Weights of a small sound classifier: 1.0 epochs.
Rows from block 7 of a small sound classifier, named by matrix and row number. Rows with one number belong to one neuron. Each number is 128 + 24 x the weight over its row's rms, rounded and kept within 0 to 255. All counts start at 0.
After each neuron's rows are labels from the 100 clips, of 14976, where the neuron reaches its highest value: "responds to" is what is common among them; "loudest" is the band of the loudest frequency at the time of the peak. Only what is clearly more common there than usual is listed. The data: single notes of musical instruments (NSynth). In brackets: how many of the 100, against the usual share in percent.
# fc1: first MLP up (model.blocks.7.ff1.fc1.weight, 384x128), inputs 0-127
# fc2: first MLP down (model.blocks.7.ff1.fc2.weight, 128x384, transposed), outputs 0-127

fc1.267 [130 129 138 114 114 110 173 149 114 150 127 119 138 126 106 158  76 109 138 158 129 153 106 135 131  91 171 108 135 133 110 159 151 177 105 131 133 106 138  95  99 145 146 108  92 134 101 148 141 146 117  94 153 130 106 166 174 127 154 109 152 112 138 175 132 167 131 121  87 154 126  86 141 113 154 155 140 137  97 134 116  95 109 102 170 130 146  89 153 107 135  90 165 182 137 122  97 115 121 146 169 145 120 133 139 123 122 154 115  89 115 121 118 129 127  67 145  95 123 132 137 147 168 107 102 166 130 129]
fc2.267 [141 116 107 141 142 120 121 129 132 131 121 125 166 171 101 152 180 156 129 126 119 131 119 121 117 130 150  81 138 139 157 153 145 138  94 101 124  88 110 168 119  98 143 144 170 161 128 118 172  83 132 133 162 145 127 162 123 168 129  91 164 125 106 110 134  90 160 124 117 114  86 152 140 123 123 102 117 155  95 158 117  79 107 161 160 136  93  97 144 159 117 123 160 128 157 117 159 115 145 109 114 140 176 118 132 120 105 142 155 193 136 128 138 109 122 189 125 137 135 171 132 157 143 137 139 145 125 114]
responds to: pitch class G (63 vs 7.8); octave 4 (42 vs 17.2); note: G4 (34 vs 1.4)
loudest: 250 to 500 Hz (47 vs 14.9)

fc1.188 [126 101 139  83 150 113 143 120 104 139 119 119 136 110 108 120 141 151  83 131 120 166  90  88 143 172 102 130 148  91 105  87 110 121  77  90 119 148  73 150 126 121 121 129 106 132 126 160  97 129 116 135 118 140 110  99 158 114 110 181 100 169 106 156 119 103 124 144 162 131 106 122  92 121 125 131 124 125 102 132 130 108 131  64 150 167 142 114 138 128 157 141 163 123 103 141 115 145 139 117 185 133 118  68 101 121 131 115 129 129 155  87 117 122 172 157 162 129 152 121  97 110 118 127 115 134 123  93]
fc2.188 [142 140 114  54 104 162 127 138 138 135 122 169 111  85 136  87 131 154 125 151 133 130 118 112  87 139  89 134 161 144 140 135 126 114 130  78 110 129 191 114 186 115 144 136 128 145 103 152 137 133 118 137 179 159 129 131 126  83 106 117 151 101 141 123 106 142 108 171 159 142 145 118 144 135 108 107 160 141 164 142 111 170 140 103 132 113 151 129 106 180  86 124 166 125 127 109  61 148 147 132 114 104 140 153 107 132 134 140 128 155 128 168 125 109 122 123 167 143 120 126 141 121 150 141 137  98 132 102]
responds to: organ (68 vs 11.8); pitch class C# (61 vs 8.3); note: C5 (31 vs 1.4)
loudest: 250 to 500 Hz (36 vs 14.9)

fc1.76 [101 143 170 131 113 123 133 100 132 137 108 164 115 116 118 145 176 103 174 124 131 155 129 113 114 185  92 119 132 103 154 107 172 129 137  91  93  57 116 125 112 160 130 128 108 114 133  93  78 101 103  92 158 111 145 110 117  93 115 135  99 150 157 106  92 142 133 132 153 121 149 146 131 134 120 111 141 113 131 130 101 130 144 130 105 127 102  68 123 129 134 114 106 160 117  88  96 118 114 106  66 147 144 138 119  94 119 143 164 121  98 141 105 170 112 150 114 129  93 123  97 119 111 104 105 132 132 143]
fc2.76 [143  99 151 190 155 119 134 126 115 182  87 112 152 135 147  91 142 139 153 118 126 120 174 136  75 112 117 122 144 137 114  72 110 142 144 148  95 107  98 107 138 116  86 131 116  90 106 110  99 128  87 126 109 100  88 143 109 159 127 162 145 111  98 156 140 124 116 155 109 127 116 129 148 128 112 130 100 141 114 102  92 136 152 120  90 171  86 146 100  80 131 156 118 132 162 118 102 160 108 120  96 125 110 115 131 124 116 151  91 135 106 156 135 144 144 117 139 157 115 114 120 160 118  92 151 153 137  88]
responds to: pitch class G (75 vs 7.8); octave 7 (62 vs 7.9); note: G7 (62 vs 0.7)
loudest: 2000 to 4000 Hz (62 vs 7.2)

fc1.244 [143 122 155 155 155 160  88 117 162 130 127 133  85 147 134 160 174 125  86  94 161 144 129  91 121 115 135 124 148 132 103 135 160  82 145  97 122  98 146  93 133 104 158 117 175 122 163 119 122 138 147 135 163 127 146 126  93 165 114 115 149 103 136  76 125 126 139 128  86 105 102 152 114 109 106 153  90 154 144 113 104 140 133 142 165 143 164 141 101  79 117 146 127 153 104 126 141  96 111 116 137 106 128 108 122  93  96 156 115 121 151 152  91 124 116 141 111  76 135 140 157 145 153 161 133 131  81 107]
fc2.244 [138  95 166  89 115 110  77 135 124 142 165  95 120 103 177  97 155 117 128 132 128 182 118 142 146 148 157 124 134 134  96 166 139 100 157 119 110 123 131 177 127 144 128 142 139 142 116 116 179  92 127 150 112 157 191 128  88 158 105  94 109 145 136 168 151  91 123 144  99 115 151 149 114  82 153 149 123  99 121 107 153 114 119  81 145 138 129 158 120 148 109  98 174 122 108 133 120 130 138 128 146  83 101 117 168 140 130 129 127 133 144 136 139 143 119 119 125 135 128  83 137 131  88 159 148 162 112 129]
responds to: pitch class E (56 vs 8.2); octave 4 (55 vs 17.2); note: E4 (40 vs 1.4)
loudest: 250 to 500 Hz (46 vs 14.9)

fc1.151 [149 166 146 154 112 120 112 144 183 103 143 137 109 112 158 135 111 113 109 142 126 101  95 131 107 172  93 163 117 133 131 106 134 133 159 131 101 170 115 119 101 149 114 161 128 118 141 116 130 137 106  61 139 146 128  85 101 166 125 130  88 165 119 103 120 154 147 173 119 164 115 157 137 106 117 153 137 115 142  97  94 121 129 160 118 132 145 137 124 127 122 104 106 179 160 111 165 153 146 175 161 116 105 161 110 135 135 121 116 113 156 150 115 104 146  80 165 155 140  73 115 123 138 112 147 124 104 108]
fc2.151 [136  98 115 123 143 127  99 103 128 103 162 164 120 108 131 149 155 149 152 135 106 121 152 110 164 118 124 166 158 126 144 144 121 115 129 125 122 103 132 124 153 129 130 148 158 138 110 131 110 119 182 135 123 114 126  89  71 146 148 148 118 137 150 112 144 119 112 112 148 168 114 128 135 120  88 158 105 128 164 102 105 120 164 139  86 141 106 143 114  82  82 159 142 108 156 131 131 149 146 112  87 143 113  80 101 149  85  77 141 116  55 153  92 115 133 119 132 114 118 116 109 156 147 170 109 146 153  78]
responds to: octave 4 (45 vs 17.2); pitch class C# (36 vs 8.3); note: C#4 (36 vs 1.5)
loudest: 250 to 500 Hz (41 vs 14.9)

fc1.301 [163 177 131 137 122  73 117 141 118 132 144  77 133 119 169 124 127 145 124 155 102 154  85 127  98 118 144 119 162 131 132  99 175 109 109 103 139 138 144 140 108 149 130 166 122 150 144  98 150 112 158 132 177 106 118 124 130 163 160  83 150 111 140 129 127 121 138 115 119 108 151 116  94 135 159 127 151 114 179 134 145 185  95 127 144  92 131 116 157 146 128 114 127 125 142 161 147 123 131 177 122 124  76 142 165 130 138 144 157 126  78 173 133 144 141 161 151 148  89 117  97 111 107 153 133 144 109 110]
fc2.301 [124 138 121 129 130 139 134 127 131 136 179 115 113  86 110  90 153 120 141 113 139 157 100 166 150 135 155 133 166 154  98 152 136 135 142 109 129  89 167 163 129 136 105 129 111 147 147 115 111 105 146 162 153 157 114 144 140 149 136 127 146 149 175  76 170 146 174 117 149 157 138 154 115  92 115 140 157 130 104  94 120  78 177 132  97 164 137 148 115 118 109 133 153 181 129 113  83 139 121 103 131 162 174 131 129 173 151 116 147 124 141 109 113 115 140  97 142 141 120  85 158 177 133 118 140 142 137 110]
responds to: octave 4 (45 vs 17.2); pitch class D# (36 vs 8.3); note: D#4 (27 vs 1.5); pitch class: E (26 vs 8.2)
loudest: 250 to 500 Hz (48 vs 14.9)

fc1.221 [167 113 115 104 114 113 114  75 168 181 115 110 135  98 162 149 144  91 145 117 135 160  97  96 136 118 131 129 104 122 136 174 149 145 107 125 105 148 104 126 154 130 107 113 156 131 161 163 112 127 151 123 131 166  79 131 140 100 117 120 137 162 109 104 153 161 143 106  97 137 101 150 107 131 152 146 123 136 100 160 129 109 134 115 114  96 134 183 179 116 142 133 145 169 177 183 152 171 124 144 146 150 125 124 111 125 112 107 121 138 111 176  97 155 114 120 120 128 130 133 148 144 105 131 148  91 116 170]
fc2.221 [126 132 150 132 144 135 101  88 124 131 116 125 139  81 158 151 171 102 100 145 109 126 113 152 203  96 177 119 133 145 151 170 147 155 147  96  97 124  73 127 146 119 128 161 105 160 133 134 110 153 146 105 124 126 132 137 140 141 120 117 121 100 156 139 142 122 159  70 109 103 122 153 144 121 132 125 136 130 124 106 129 137 131  98 136 172 136 127 155 109 145 159 102  94  49 159 127 111 133 111 122 132 154  97 151 124 145 155 150 132 124 114 111 115 100  93  58 121 145 163 127 112 118 113 120 142 119 139]
responds to: pitch class A# (99 vs 8.7); octave 4 (59 vs 17.2); note: A#4 (58 vs 1.4); note: A#5 (31 vs 1.3)
loudest: 250 to 500 Hz (38 vs 14.9)

fc1.49 [140 146 100 143 146 142 145 164 134 150 139 157 160 172 126  87 141 107 129 115 155 182 147  93 106 153 148 164 144 145 112 116 135 177 121 120 112  88 173 175  86 113 144 123 106 116 126 124 119 105 122 120 176 102  73 109 105 121 149 144 119 125 145 144  82 114 154 125 110 153 139 144  93 114 130 142 139 138 126 133 141 165 124 127 155 151 130 161  64 129 109 131 138 126 152  79 135 154 122 154 105 127 166 112 123  98 127 111  99 127 111 126 141 161 120 154 152 152 134 101  84 157 128 148 105 167 160 124]
fc2.49 [102 138 141 167  95 152  78  75 108 131 110  94 176 145 149 172  78  85  97 156 145 126 166 137 118 173 148  72 140 125 123 125 124 115 133 104 130 124 144  78 117 160 140  91 141 131  83 103 112 138 130 141 166 126 159 124 131 153 111 113 125 179 128 142  66 146 123 119 111 148 149 127 138 123 113 136  94  98 125 136 125 129 128 136  82 110 122 105 153 129 107 128 160 115 116 136 144 102 140  94 111 117 119 150 136 138 113 136 132 138 139 103 123 114 146 111 161 132 139  80 145 148 109 159 173 126 143 164]
responds to: pitch class G (98 vs 7.8); octave 6 (44 vs 11.7); note: G6 (44 vs 0.9); instrument family: organ (43 vs 11.8)
loudest: 1000 to 2000 Hz (45 vs 12.2); 2000 to 4000 Hz (27 vs 7.2)

fc1.324 [106 143 125 121 135 128 118 119 131 123 176 123 133 114 111 174 120 139 127 121 132 101 173 141 141 126  96 110 129 150 122 151 115 137 143 154  86 138  73 109  81 158 120 152 103 136 113 126 122 132 133 132 158 141 131 136 148 156 126  73 151 126 120  60 144  90 134 108 129 130 142 185 118 140 139  94 111 108 129 133 167 154 163  92  99 118 143 170 113 114 143 170 130 127 115  77  98 122 136 151 122 167 132  78 103 166 134 152 130  76 146 139 144 138 134 125 155 119 115 144 154 146 127 137 164 140 114  66]
fc2.324 [141 148 122 123 163 130 105 174 154 101  99 136 164  95 123 174 150 109 137 155 153 139 105 182 107 132  73 138 106 138  97 168 133 145 118 139 123 111 150  91  86 156 113 129 158 120 163 139  89 140 111 143  89  86 159 163 122 104 116 124 116 125 117 130  79 150 134 170 140 161  95  98 113 108 131 126 133 132 133 170 139 126 143 168 127 142 111 109 146  84 135 124 133  95 114 117 133 111 113 103 192 115 140 136 113  91  90 156 129 135  91 113 128 138 116 139 115 142 153 136 146 134 105  97  97 102 115 129]
responds to: octave 4 (46 vs 17.2); pitch class F (39 vs 8.1); note: F4 (33 vs 1.5)
loudest: 250 to 500 Hz (48 vs 14.9)

fc1.99 [135 154 109  88 144 121 128  88 121 115 116 101 116 140 175 152 120 101 144 136 145 151 155 163 120 164  94 100 104 139 120 131 142 147 120 149 133 132 119 118 115 175 138 114 136 175 161 116 129 108 160 107 180 162 101 122 123 130 133 131 138  92  98  71 123 154 146 126 132 127 129 167 120 103 110  87 153 177 144 150 148 148  80 113 127 103 155 125 119 114 134 117 141 157  87 114 114  89 127 100 121 107 122 122  79  95 132 139  75 131 132 131 138 123 198 153 133 139  81 135 119 158 121 117  93 123 140 112]
fc2.99 [133 125 124 115 112 136 111 161 121 144 128 158  97 119 137 105 114  82 135 129 121 115 157 161 127  87 127 159  57 123 140 113 111 124  97 179 139  67 173 153 173 150 150 150 116 112 127 134 130 184 153 120  96 121 147 138 153 170 150 123 102 150  98 109 128 131 170 122 123 148 130 123 122 109 150  85 120 144 143 139  95  85 159 148  61 161 133 133 139  96 124  93 167 126 146 115 126 144 151 124 148 117 115 157  95 157 103 124 135 101 141 135 133 144 123 103 136 129 118 143  95  98 121 125 163 148 134 109]
responds to: pitch class E (91 vs 8.2); octave 4 (57 vs 17.2); note: E4 (51 vs 1.4); octave 5 (38 vs 16.2)
loudest: 250 to 500 Hz (40 vs 14.9); 1000 to 2000 Hz (34 vs 12.2)

fc1.6 [111  86 121 133  77 131 103 146 134 146 131  80 171  99  99 152  93 113 100 136 103 134 121 124  96 126 123 129 130 144 145 109 102 181 110 121 137  85  86 114 129 146 149 126 118 129 119 125  97 100 160 127 111  88  92 115 151 118 141 120 136 113 144 143 123 151 130 104 164 163 144 136 155 124 133  84 147 140 160 112 138 119 116 106 141 134  81 156 145 123  74 125 159 127 146  90 140 118 155 142 122 110 146 164  86 125 122  94 163 114 129 203 113 138 159 137 110 126 123 113 121  92 167 109 108 146 105 171]
fc2.6 [102 101 123 100 139 151 184  97  97 138 135 108  99 123 133 128 121 136 110 105 154 149  97 149 124 146 179 108 113 122 171 111 124 151 151 167 111 111 110 110  84 155 110  89 124 141 136 133 175 137 156 131 139 132 124 174 165 106 182 111 136 118 133 123 157 138 139 132 105 125 117 159 156 135 121 108 112 139  74 142 133 157 165 120 157 129 125 124 135 120 158 151 107 122 185  59 126 157 101 119 133 153 138  98  85 132 141 158 158 135 134 155 152 151 116  95 135 148 117 144 113 146 139  94  94 127 115 162]
responds to: octave 4 (59 vs 17.2); pitch class A# (33 vs 8.7); mallet (27 vs 10.8)
loudest: 250 to 500 Hz (64 vs 14.9)

fc1.34 [110 214 165 121 113 126 162 158 116 133 109 122 124 147  85 131 128 104 149 151 122 125 130 186 121 135 125 135 130 150 148 107 156 147 134  75 102 142 133 145 116 118 124 156 113 135 113 147  74  76 101 111 166 126 127 134 111 151  92 144 118 124 159 135 125 133  95 149 169 130 106 131 134  72 117  86 111 109 135 168 125 125 126 134 111 102 147 135 124 125 160 147 137 128 155 106 141 123 128  97 105  99 132 111 120 103 136 142 177 129 125 145 129  84 125 115 137 130  82  49 108 114 134 142 112 120 123 160]
fc2.34 [141 142 100 166 107 141 132 104 117 133 101 142 180 185 154 164  97 138 142 148 150 158 121 113  94 141 106 130 171 178 147 118 127 140 102  84 131 146  85 125 135 150 102 105 126 123  78 199 145 139 118 120 159 136  79 127  76 137 101 105 122 148 145 173  85 138 139 137 122  96 121 140  84 125 148 137 134 141 142 115 154 139 115 185 122 106 140  85 129 165 118 128 150 106 124 119 124 143 117 119 130  94 108 116 135 136 115 166 157 115 135 129 130 153 122 114 149 164 122 114 148 116 148 128  99 160 131 117]
responds to: pitch class E (96 vs 8.2); octave 5 (80 vs 16.2); note: E5 (79 vs 1.4)
loudest: 500 to 1000 Hz (48 vs 12.3); 1000 to 2000 Hz (32 vs 12.2)

fc1.366 [144 101 108 109  81 159 142 173 133 151 180 117 140 107 119  74 116 105 111 112 141 149  94 139 166 123  97 116 128 154 143 145 112 139 136  92 135 138 109 121 188 111 114 113 150 118 140 141 141 150 152 159 134 109 126 117 138 117  94 182 112 155 144 111 142  86 125 124 171 155  91 153 135 150  94 113 135 108 128 121 154  76 167 129 167 120 139 169 144 118 177 123 141 156 107 123 101 139 135  88 152 116 136 103  90 123 137 104 127  86  93 125 156 102 146  92 109 149 122 106 157 120 152 127 133 131 145 124]
fc2.366 [140 133 108  80 149 126 161 127 154 195 127 156 139  98 145  98 102 126 123 122 128 169 139  84 114 116 114 118 146 117 173 128 150 185 142 132 146 158 127 112 123 113 152 158 124 103 119 122 133 126 150 134 152 135 118 135 151 160 113  74 110 115 123 181  93 163 155 117 152 131 116  84 128 122 107 109 147  99 134 107 161  86  85 107  90 118 100 137 114 166 122 162 138  98 122 165 153 117 137 169 119 145  98 103 129 145 106 130 130  86 135 156 163 157 137 124  95 128 115 151 105 163 142 103 130 106 145 127]
responds to: pitch class A# (84 vs 8.7); octave 4 (79 vs 17.2); note: A#4 (79 vs 1.4); electronic (69 vs 36.4)
loudest: 250 to 500 Hz (66 vs 14.9)

fc1.178 [ 84 124  50 132  85 135 122 136 140 152 149 118 121 135 133 140  95 112 128 152 107 121 133 137 150 153 129 128 120  97 128  99 120 122 115 134  97 126 131 162 154 131 107  92 132 120 147 130 141 166 209  88  98 145 119 155 117 132 145 121 144 117 162 170 121 153  88 140  88  98 119 157 121 160  84 121 143 148 136 144 133 103 116 122 105 163 103 135 126 123 112 135 138 137 152 107 125 118 137 125 114 135 177 126 166 157 126  93 132  61 174 105 158 139 160 119 156 120 128 136  76 162 115 133 118 108 143 131]
fc2.178 [ 93 131  79 143 124 129 139 143 120 118 168 110 105  76 146 148 145 130 131 102 155  87 163 125 104  94 169 146 148 138 126 135  97 126 128 155 124 124  84 128 139 154 130 143  87 126 136 128 198 153 146 145 120 100 142  98 124 147 161 127 124 114 111 157 133 105 123 157 130 116 130 141 120 157 120 149 156 103 112  90 126 166 113  86 138 131 158 104 140 172 138  80 125 117 117 118 133 100 123 129 112 164 122 168 115  92 153  80 142 142 117 116 116 138 135  79 178 161  97 118 145 120  99 118 115  71 142 131]
responds to: octave 4 (65 vs 17.2); pitch class F# (53 vs 7.7); note: F#4 (50 vs 1.4); instrument family: organ (42 vs 11.8)
loudest: 250 to 500 Hz (56 vs 14.9)

fc1.172 [125 144 170 166 112  94 124 139 129 115 156 106 131 127 112  90 108 124 147 138  92 132 149 108 116 122 115 143 106 162 134 140 116 114 178 175 132 120 140 153 108 120 149  98 119 160 161 156 136  81  99 103 147 106 152 160 115 152 140  99  99 146 121 177  90 136 135 135 135 125 141 142 140 132 157 102 153 108 111 115  94 167 119 108 170 150 190  97 114 117 151 144 160 170 158 103 114 119 168 121 115 136 127 109 132 138  94 135 155 116 127 156  96 177 112  65 128 142 149 100 123 160 138 143 112 140 149 123]
fc2.172 [161 112 168 172 134 120 101 127 136 128 118 148 105 191 151  90 157 137 137 118  95 121 103 160 105 105 106 124 103 118 121 147 120 139 113 136  97 116  93 138  74 146 130 160 152 142 107 102 152 133 171 108 129 131 124  97 144 154 102 109 198 143 149 125 120 137 151 177 133 138 143 116 138 125 129  80 109 122 106 125 106 117 116 166  99 108 153 114 133 142 138 160 140 136 114 124 154 114 135 112 108 134 173 112 186 112 185 154 128  81 151 124 116 136 101 140 128 149  74 118 145 111 144 158 142 137 142 128]
responds to: pitch class G (69 vs 7.8); synthetic (63 vs 31.1); octave 7 (41 vs 7.9); note: G7 (39 vs 0.7)
loudest: 2000 to 4000 Hz (33 vs 7.2)

fc1.0 [126 163 155 135  76 128 134 158 112 155  92 142 126 109 116 126  94 123 123  99 110 162 153  97 142 125 155 163 137 123 119 159 138 163  92 106 111 133 179 124 114 116 124 128 125 124 108 181 120 133 126 126 115 125 101 125 142 182 104 132 152 146  89 100 139  73 134 100 143 159 137 189  87 147 129 123 130 170 149 144  94 108 135 120 142 108 125 102 181 147 124 151 128 168 107 117 106 109 120  86 125 131 110 121 111 154 129 148 127 131 119  90 100 153 139 113 112 111  58 149 134 133 126  97 148 120  91 103]
fc2.0 [108 116 137  95 157 144 148  88 129  87 103 155 146 152 163 142 111 115 114 135 116 146  87 158 126 148 128 132 101 109 121 106 123  89 127  80 161 124 107 130 140 112 146 134  95  86 116 122 138 169 111 157 108 145 136  98 119 147 118 160 121  94  80 139 127 123 144 134 109 126 148 107 116 119 134 193 101  93 169 150 172 134 106 141 122 121 132 108 168 110 113 160 145 110 130  99 160 154  93 125  84 144 145 143 124 129 110 106 132 136 103 104 144 114 121  98 180 162 101 119 119 109 119 129 151 160 129 198]
responds to: pitch class G# (74 vs 8.2); octave 7 (44 vs 7.9); note: G#7 (44 vs 0.7); note: G#3 (28 vs 1.4)
loudest: 2000 to 4000 Hz (44 vs 7.2)

fc1.195 [123 120 122 103  94 151 104 176 142 125 106 149 146 113 113  95 153 132 112  89 123 122 114 117  92 141 119  86 120  87 101 125 121 128 132  99 114 148 159 165 126 130 128  80 120 126 103 105  98  89 155 130 189 106 100 130 119 130 131 136 168 166 125 104 149 129 163 123 122 184 116  77 145 145  95 152 150 137 131 144  96 145 158 160 118 141 125 136 104 143 112 118 129 125 124 109 138 145  78 124 150 124 124 110 131  71 114 158 121 120 145 115 157 168 168 121 163 132 163  83 145 159 128  96 119 165 129  97]
fc2.195 [126 125 107 133 102 182 107 148 156 144 155 120  89 128 196 112 140 104 157 134 161  83 123  93 150 132 125 122 150  97  92 122 144 145  85 148 134 141 134 165 141 156 104 114 124 138 112 106 126  92 128 148  85 161 131 127 108 157 124 170 123 150 116  95 141 120 139 127 124 131  91 159 148 145 102 121 133 156  67 167 140 127 101 131 165  99  97 143 147 132 128 141 139 153 106 145 126  89 120 124 140 116 140 182 126 123 113 124 134 159  87 171 127 149 153 134 155 119 127  85 104 138  95  95 145 147 143 161]
responds to: pitch class G (99 vs 7.8); octave 6 (71 vs 11.7); note: G6 (71 vs 0.9)
loudest: 1000 to 2000 Hz (61 vs 12.2)

fc1.283 [168 144 163 154  90 156 132 112 167 191 155 130 154 154 124 110 129 167 115  84 103 108  96 120 139 159 116 135 124 139 104 129 160 125 113 113 117 117 140 116 167  76  95 118 129 136  97 129 138 146 114 111 150 111 109 177 130  97 115 197  99  90 147 137 153 148 159 104 105 133 134 131 137 122  93  91 159 117 120 124 130 165 120 110 115 150  90 112 143 128 106  97 143 191 141 156 142 130 115 104 149 121 122 126 113 147 117 143 144 126  99 171 116 116 123  90 143 163 124 146 158 141 118 122 133 125 104 169]
fc2.283 [109 118 137 130 117  89 128 119 130 122 150 157 135 104 117 133 169 123 112 133 146 137 138  89 175 100  67 130 108 152 160 150 135 139 115  94 104 135 163 154 111 117 136 127 154 114 168 115 164 149 176 141 128  95 125 142 158 159  92 119 157 159 144 124 117 141 158 132 169 124 150 127 131 166 107 100 124 133  95 151 141 133 137 141  60  82 138 156 144 142 118 114 145 136 150 154 108 151 114  86 123 139 149  95 139 132  90 148 120 169 122  92 138 112 128  95 164 155 136 122  77 126 166 157 156 105 105 132]
responds to: pitch class A# (100 vs 8.7); octave 4 (87 vs 17.2); note: A#4 (87 vs 1.4); organ (39 vs 11.8)
loudest: 250 to 500 Hz (66 vs 14.9)

fc1.372 [113 141 106 130 148 112  78  93 132  83 101 169 128 158 125 141 105 161 123 157 145 105  98 144 146 159 111 150 112 108 117  97 114 140 149 107 114 135 116 127 161  80 110 114 153 103 142  84 142 141 161 119 152  79 137  93 130 132 107 164 139 109 144 121 143 129 127 152  90 150 107  86 135 109 123 121 135 106 158 119 114 100 144 126  75  95 116 132 150 107 130 148  93 148 161 135 116 160 149 102 131 175 135  86 122  78 150 122 152 119 112 103  94 121 160 166 112  83 116 126 139 119 166 125 109  89 138 108]
fc2.372 [134 123 109 131 115 104 122 158 132 149 139 133 121  86 140 113 173 112 133 122 126  78 131 170  86 123  87  93 118 173 131 118 116 108  85 120 145 167 123  79 133 125 121 132 115  91 108 117 117 131 113 103 117 122 168 150 135 171 153 118 129 100  96 113 138 111 122 163 107 181 132 179 158 147  79  97 152 166 127 129  58 135 125 107 111 156 126 110 111 122 143 130 114 125 109 107  85 121 101 123 152 113 112 144 110 119 131 116 113 154 133  96 128 145 137 121 119 126 120  98 152 145 104  96  87 118  67 127]
responds to: organ (56 vs 11.8); pitch class F# (38 vs 7.7); note: F#4 (33 vs 1.4)
loudest: 250 to 500 Hz (36 vs 14.9)

fc1.129 [117 108 117 119 129 140 115  91 122 101 145 141 122 115  83 163 129 135 115 119 161 162 122  99  66 116 130 135 181 116 131 144 122 102 145 130 145 125 108 129 135 125 128 153 113 157 123 120  89 124 107 162 156 113  80 175 113 136 141 120 154 109 141 111 129 115 178 100 162 142 135 178 125 138 146 116 103 147 102 126 115 137 128 118  93 158 155 101 142  70 129 175 140 142  88 126 116 142 124  85  89 159 163 172 150  90 161 101 114 154 139 112 181 109 110 145  96 118 141 129 135 126 121 127 133  98 150  93]
fc2.129 [161 100 141 118  97 101 106 129 131 140 101 141 171 122  98 163 130 111 103 126 130 176  85 151 120 129 165 103  98 132 109 108  81 153 105 129  91 141  89 178 123 139 112 150 128 141 159 124 197 123 121 108 123 106 160 123 109 133 149 104  98 105 131 139 142 116 140 133 120 121 144  70  98  84 110 132 154 135 167 167  92 108  92 136 133 109 104 118 124 151 145 145 126 102 109  99 139 149  75 107 137 129 104 119 128 130 181 130 112 151 141 132 143 127 136 124 138  77  97 137  99 108 131 127 113 143  88 142]
responds to: pitch class G# (43 vs 8.2); octave 3 (39 vs 17); note: G#3 (36 vs 1.4); pitch class: E (25 vs 8.2)
loudest: 250 to 500 Hz (36 vs 14.9)

fc1.92 [ 77 113 107 123 123 106 164 142 126  90 109 131 146  65  98 119 117  92 108 130 144 147 107 126 137 129 111 115 140 129 144 115 119  90 147  79 153 150 116 118 113  90 141 188 124 135 101  81 129 157 143  93 142  94 118 158 122 159 102 141 106 116 118  95 153 114 140 104 105  96 139 168 135 126 107 102 141 169 106 140 145 114 139 119 107 119 141 117 142 102 160 111 129 116  91 148 137  88 135  95 149  77 114 114  93  84 106 105 130  95 102 124 129 113 113 168 166 124 101  96  94 125 122 134 108 121 158 152]
fc2.92 [137 106  87  97 171 124 118 100 155 150 162 145 136 114 144 119 130 102 134 141 140 117 112 102 138 150 144 115  85 159 138 158  74  85 100 125 137 137 161 136 118 129  97 129 137 101 120 111 125 167 140 135 128 157 140 144 170 125 175 109 159 117 110 117 164 161 152 109 158 107 143 101 104 105 146 173 128 126 142 166 139  88  86 110 127 103 128 118 133 129 170 113 137 122  67 151 166 172 124 121 111 100 114  85 112  80 104 169  92 127 147 131 119 134 115 135 106 159 161 120 135 126 137 103 143 151 135 105]
responds to: pitch class A# (74 vs 8.7); octave 7 (45 vs 7.9); note: A#7 (45 vs 0.7); organ (38 vs 11.8)
loudest: 2000 to 4000 Hz (45 vs 7.2)

fc1.8 [103 119  83 172 114 123 160 150 154 123 126 151 133 168 132 120 134 146 140 132 121 139 114 122 135 135 153 125 109 120 114  95  80 126  55 126 135 113 163 139  94 113 142 128 108 130 105 106 140 137 136 116 133 153 151 110  90 141 130 123 154 107 151 125  77 185 134 160 105 139  95  93 105 128 190 167 138  89  95 127 159 178 118 103 146 149 158 114  89  97 106 180 112 142 120 131 116 135 145 129 141 148 177 134  99  77 107 117 130 130  98 117 133 106 120 112 109 131 126 145  81 132 129 112 138 131 141 125]
fc2.8 [162 144 113 138 157  99 150 144 104 157  92 148  95 136 117 147 160 122 145 151 137 146 128 123 127 142 109 115 114 134 120  90 121 120 144 120 134 134 161 121 155  93  98 151 103 169 134  73  84 135 119  90 156 136 173 135 102 151 117  98 114 141 124 176 102 131 150 108  88 114 135 139 125  97  89 152 115  92 190 124 158 110  96 138 121 121  86 132 116 104 144 126 109 179 128 127 171 113 122 134 155 160  80 122 140 128 128 108 178 146 114 130 118 123 116 137 153 102 108 161 100 159 132 106  96  90 135 109]
responds to: pitch class G (84 vs 7.8); octave 3 (48 vs 17); note: G3 (45 vs 1.5)
loudest: 250 to 500 Hz (35 vs 14.9)

fc1.36 [120 130 110 128 186 101 161 142 158 121 142 111  71 146  97 104 138 127  84 124 155 105 135 105 141 151 116 124 137 138  88 151 176 144 112 122 127 142 123 130 121 130 101 177 130 118 123 129 146 102 150 127 133 177 187 139  65 144 128 130 132 146 156 122 181 140 101 161 140  85 143 117 171 153 121 117 153 159 154 151 111 151  69 134 148 134 105 152 138 157 128 154 157 123 137 123 134 135 162 120 130 140 143 142 117 160 128 109 108 103 117 148 140 128 177 142 103 110 116  81 128 141 104 114 115 134 171 142]
fc2.36 [130 129 127  99 142  90 101 176 147 106 114 134 109 169 122  63 141 145 128 132 122 164 108 151 106  97 110 155 108 112 116 133 119 150 129 125 197 161 120 133 120 117 121 161 124 143 154 140 150 152 140 127 119 159 152 126 112  71 123 112 141 135 132 118 132  98 164 164 141 101 155 110  93 145 122 156 106 128 124 161  97 139  97 141 120 114 132 113 144  78 107 147 125 133 132 156 172 133 123 174 142 127 150 119 146 122 146 175 128 151 112 131 172  96 166 140  93 113  97 138 167  85  98 129 166 137 147 150]
responds to: organ (49 vs 11.8); pitch class D# (43 vs 8.3); note: D#3 (28 vs 1.2)
loudest: 250 to 500 Hz (33 vs 14.9)

fc1.83 [139 142  80 163 111 114 143 105 150  93 110 144 153 147 137 146 103 107 148 170  94 166 107 140 100 156 141 124 112 140  93 107 148 139 109 141 117  85  94 132 116 119 137 150 136 140 148 116  55 129 158 118 126 119  90 162 119 133 142 147 131 180 131 151 147 123 111 147 106 147 151 127 129 122 132 120 111 103 108 113 154 108  92 136 127 116 139 111 145  68 130 115 110 152 182 110  88 103 140 112 101 145 157 140 126  71 124 124 149 141 100 134 181 120 159 140 129 122  83 127 118 105  89  91 119  85 111 129]
fc2.83 [139 102  92 112  63 122 146 120 129 141  77 148 142 118 177  77 138  94 114  98 129 104 118  76 118 136 126 127 111 142 136 129 167 147  90 138 126 125 107 178 125 152  82 112 175 108 112 125 124 139 137 112 148 112 153 104 109 123 102 131 125 119 133 120 114  58 125 106 139 136 123 115 103 129 125 142 139 128 107 164 124 155 142 152 112 133 149 161  74 109 163 101 114  78 117 103 154 128 129 131 157 130  97 146 172 148 112 115 128 119 109 133 130 110 129 136 140 147 149 107 158 179 124  71 135 144 114 141]
responds to: pitch class G (100 vs 7.8); octave 3 (91 vs 17); note: G3 (91 vs 1.5)
loudest: 250 to 500 Hz (38 vs 14.9)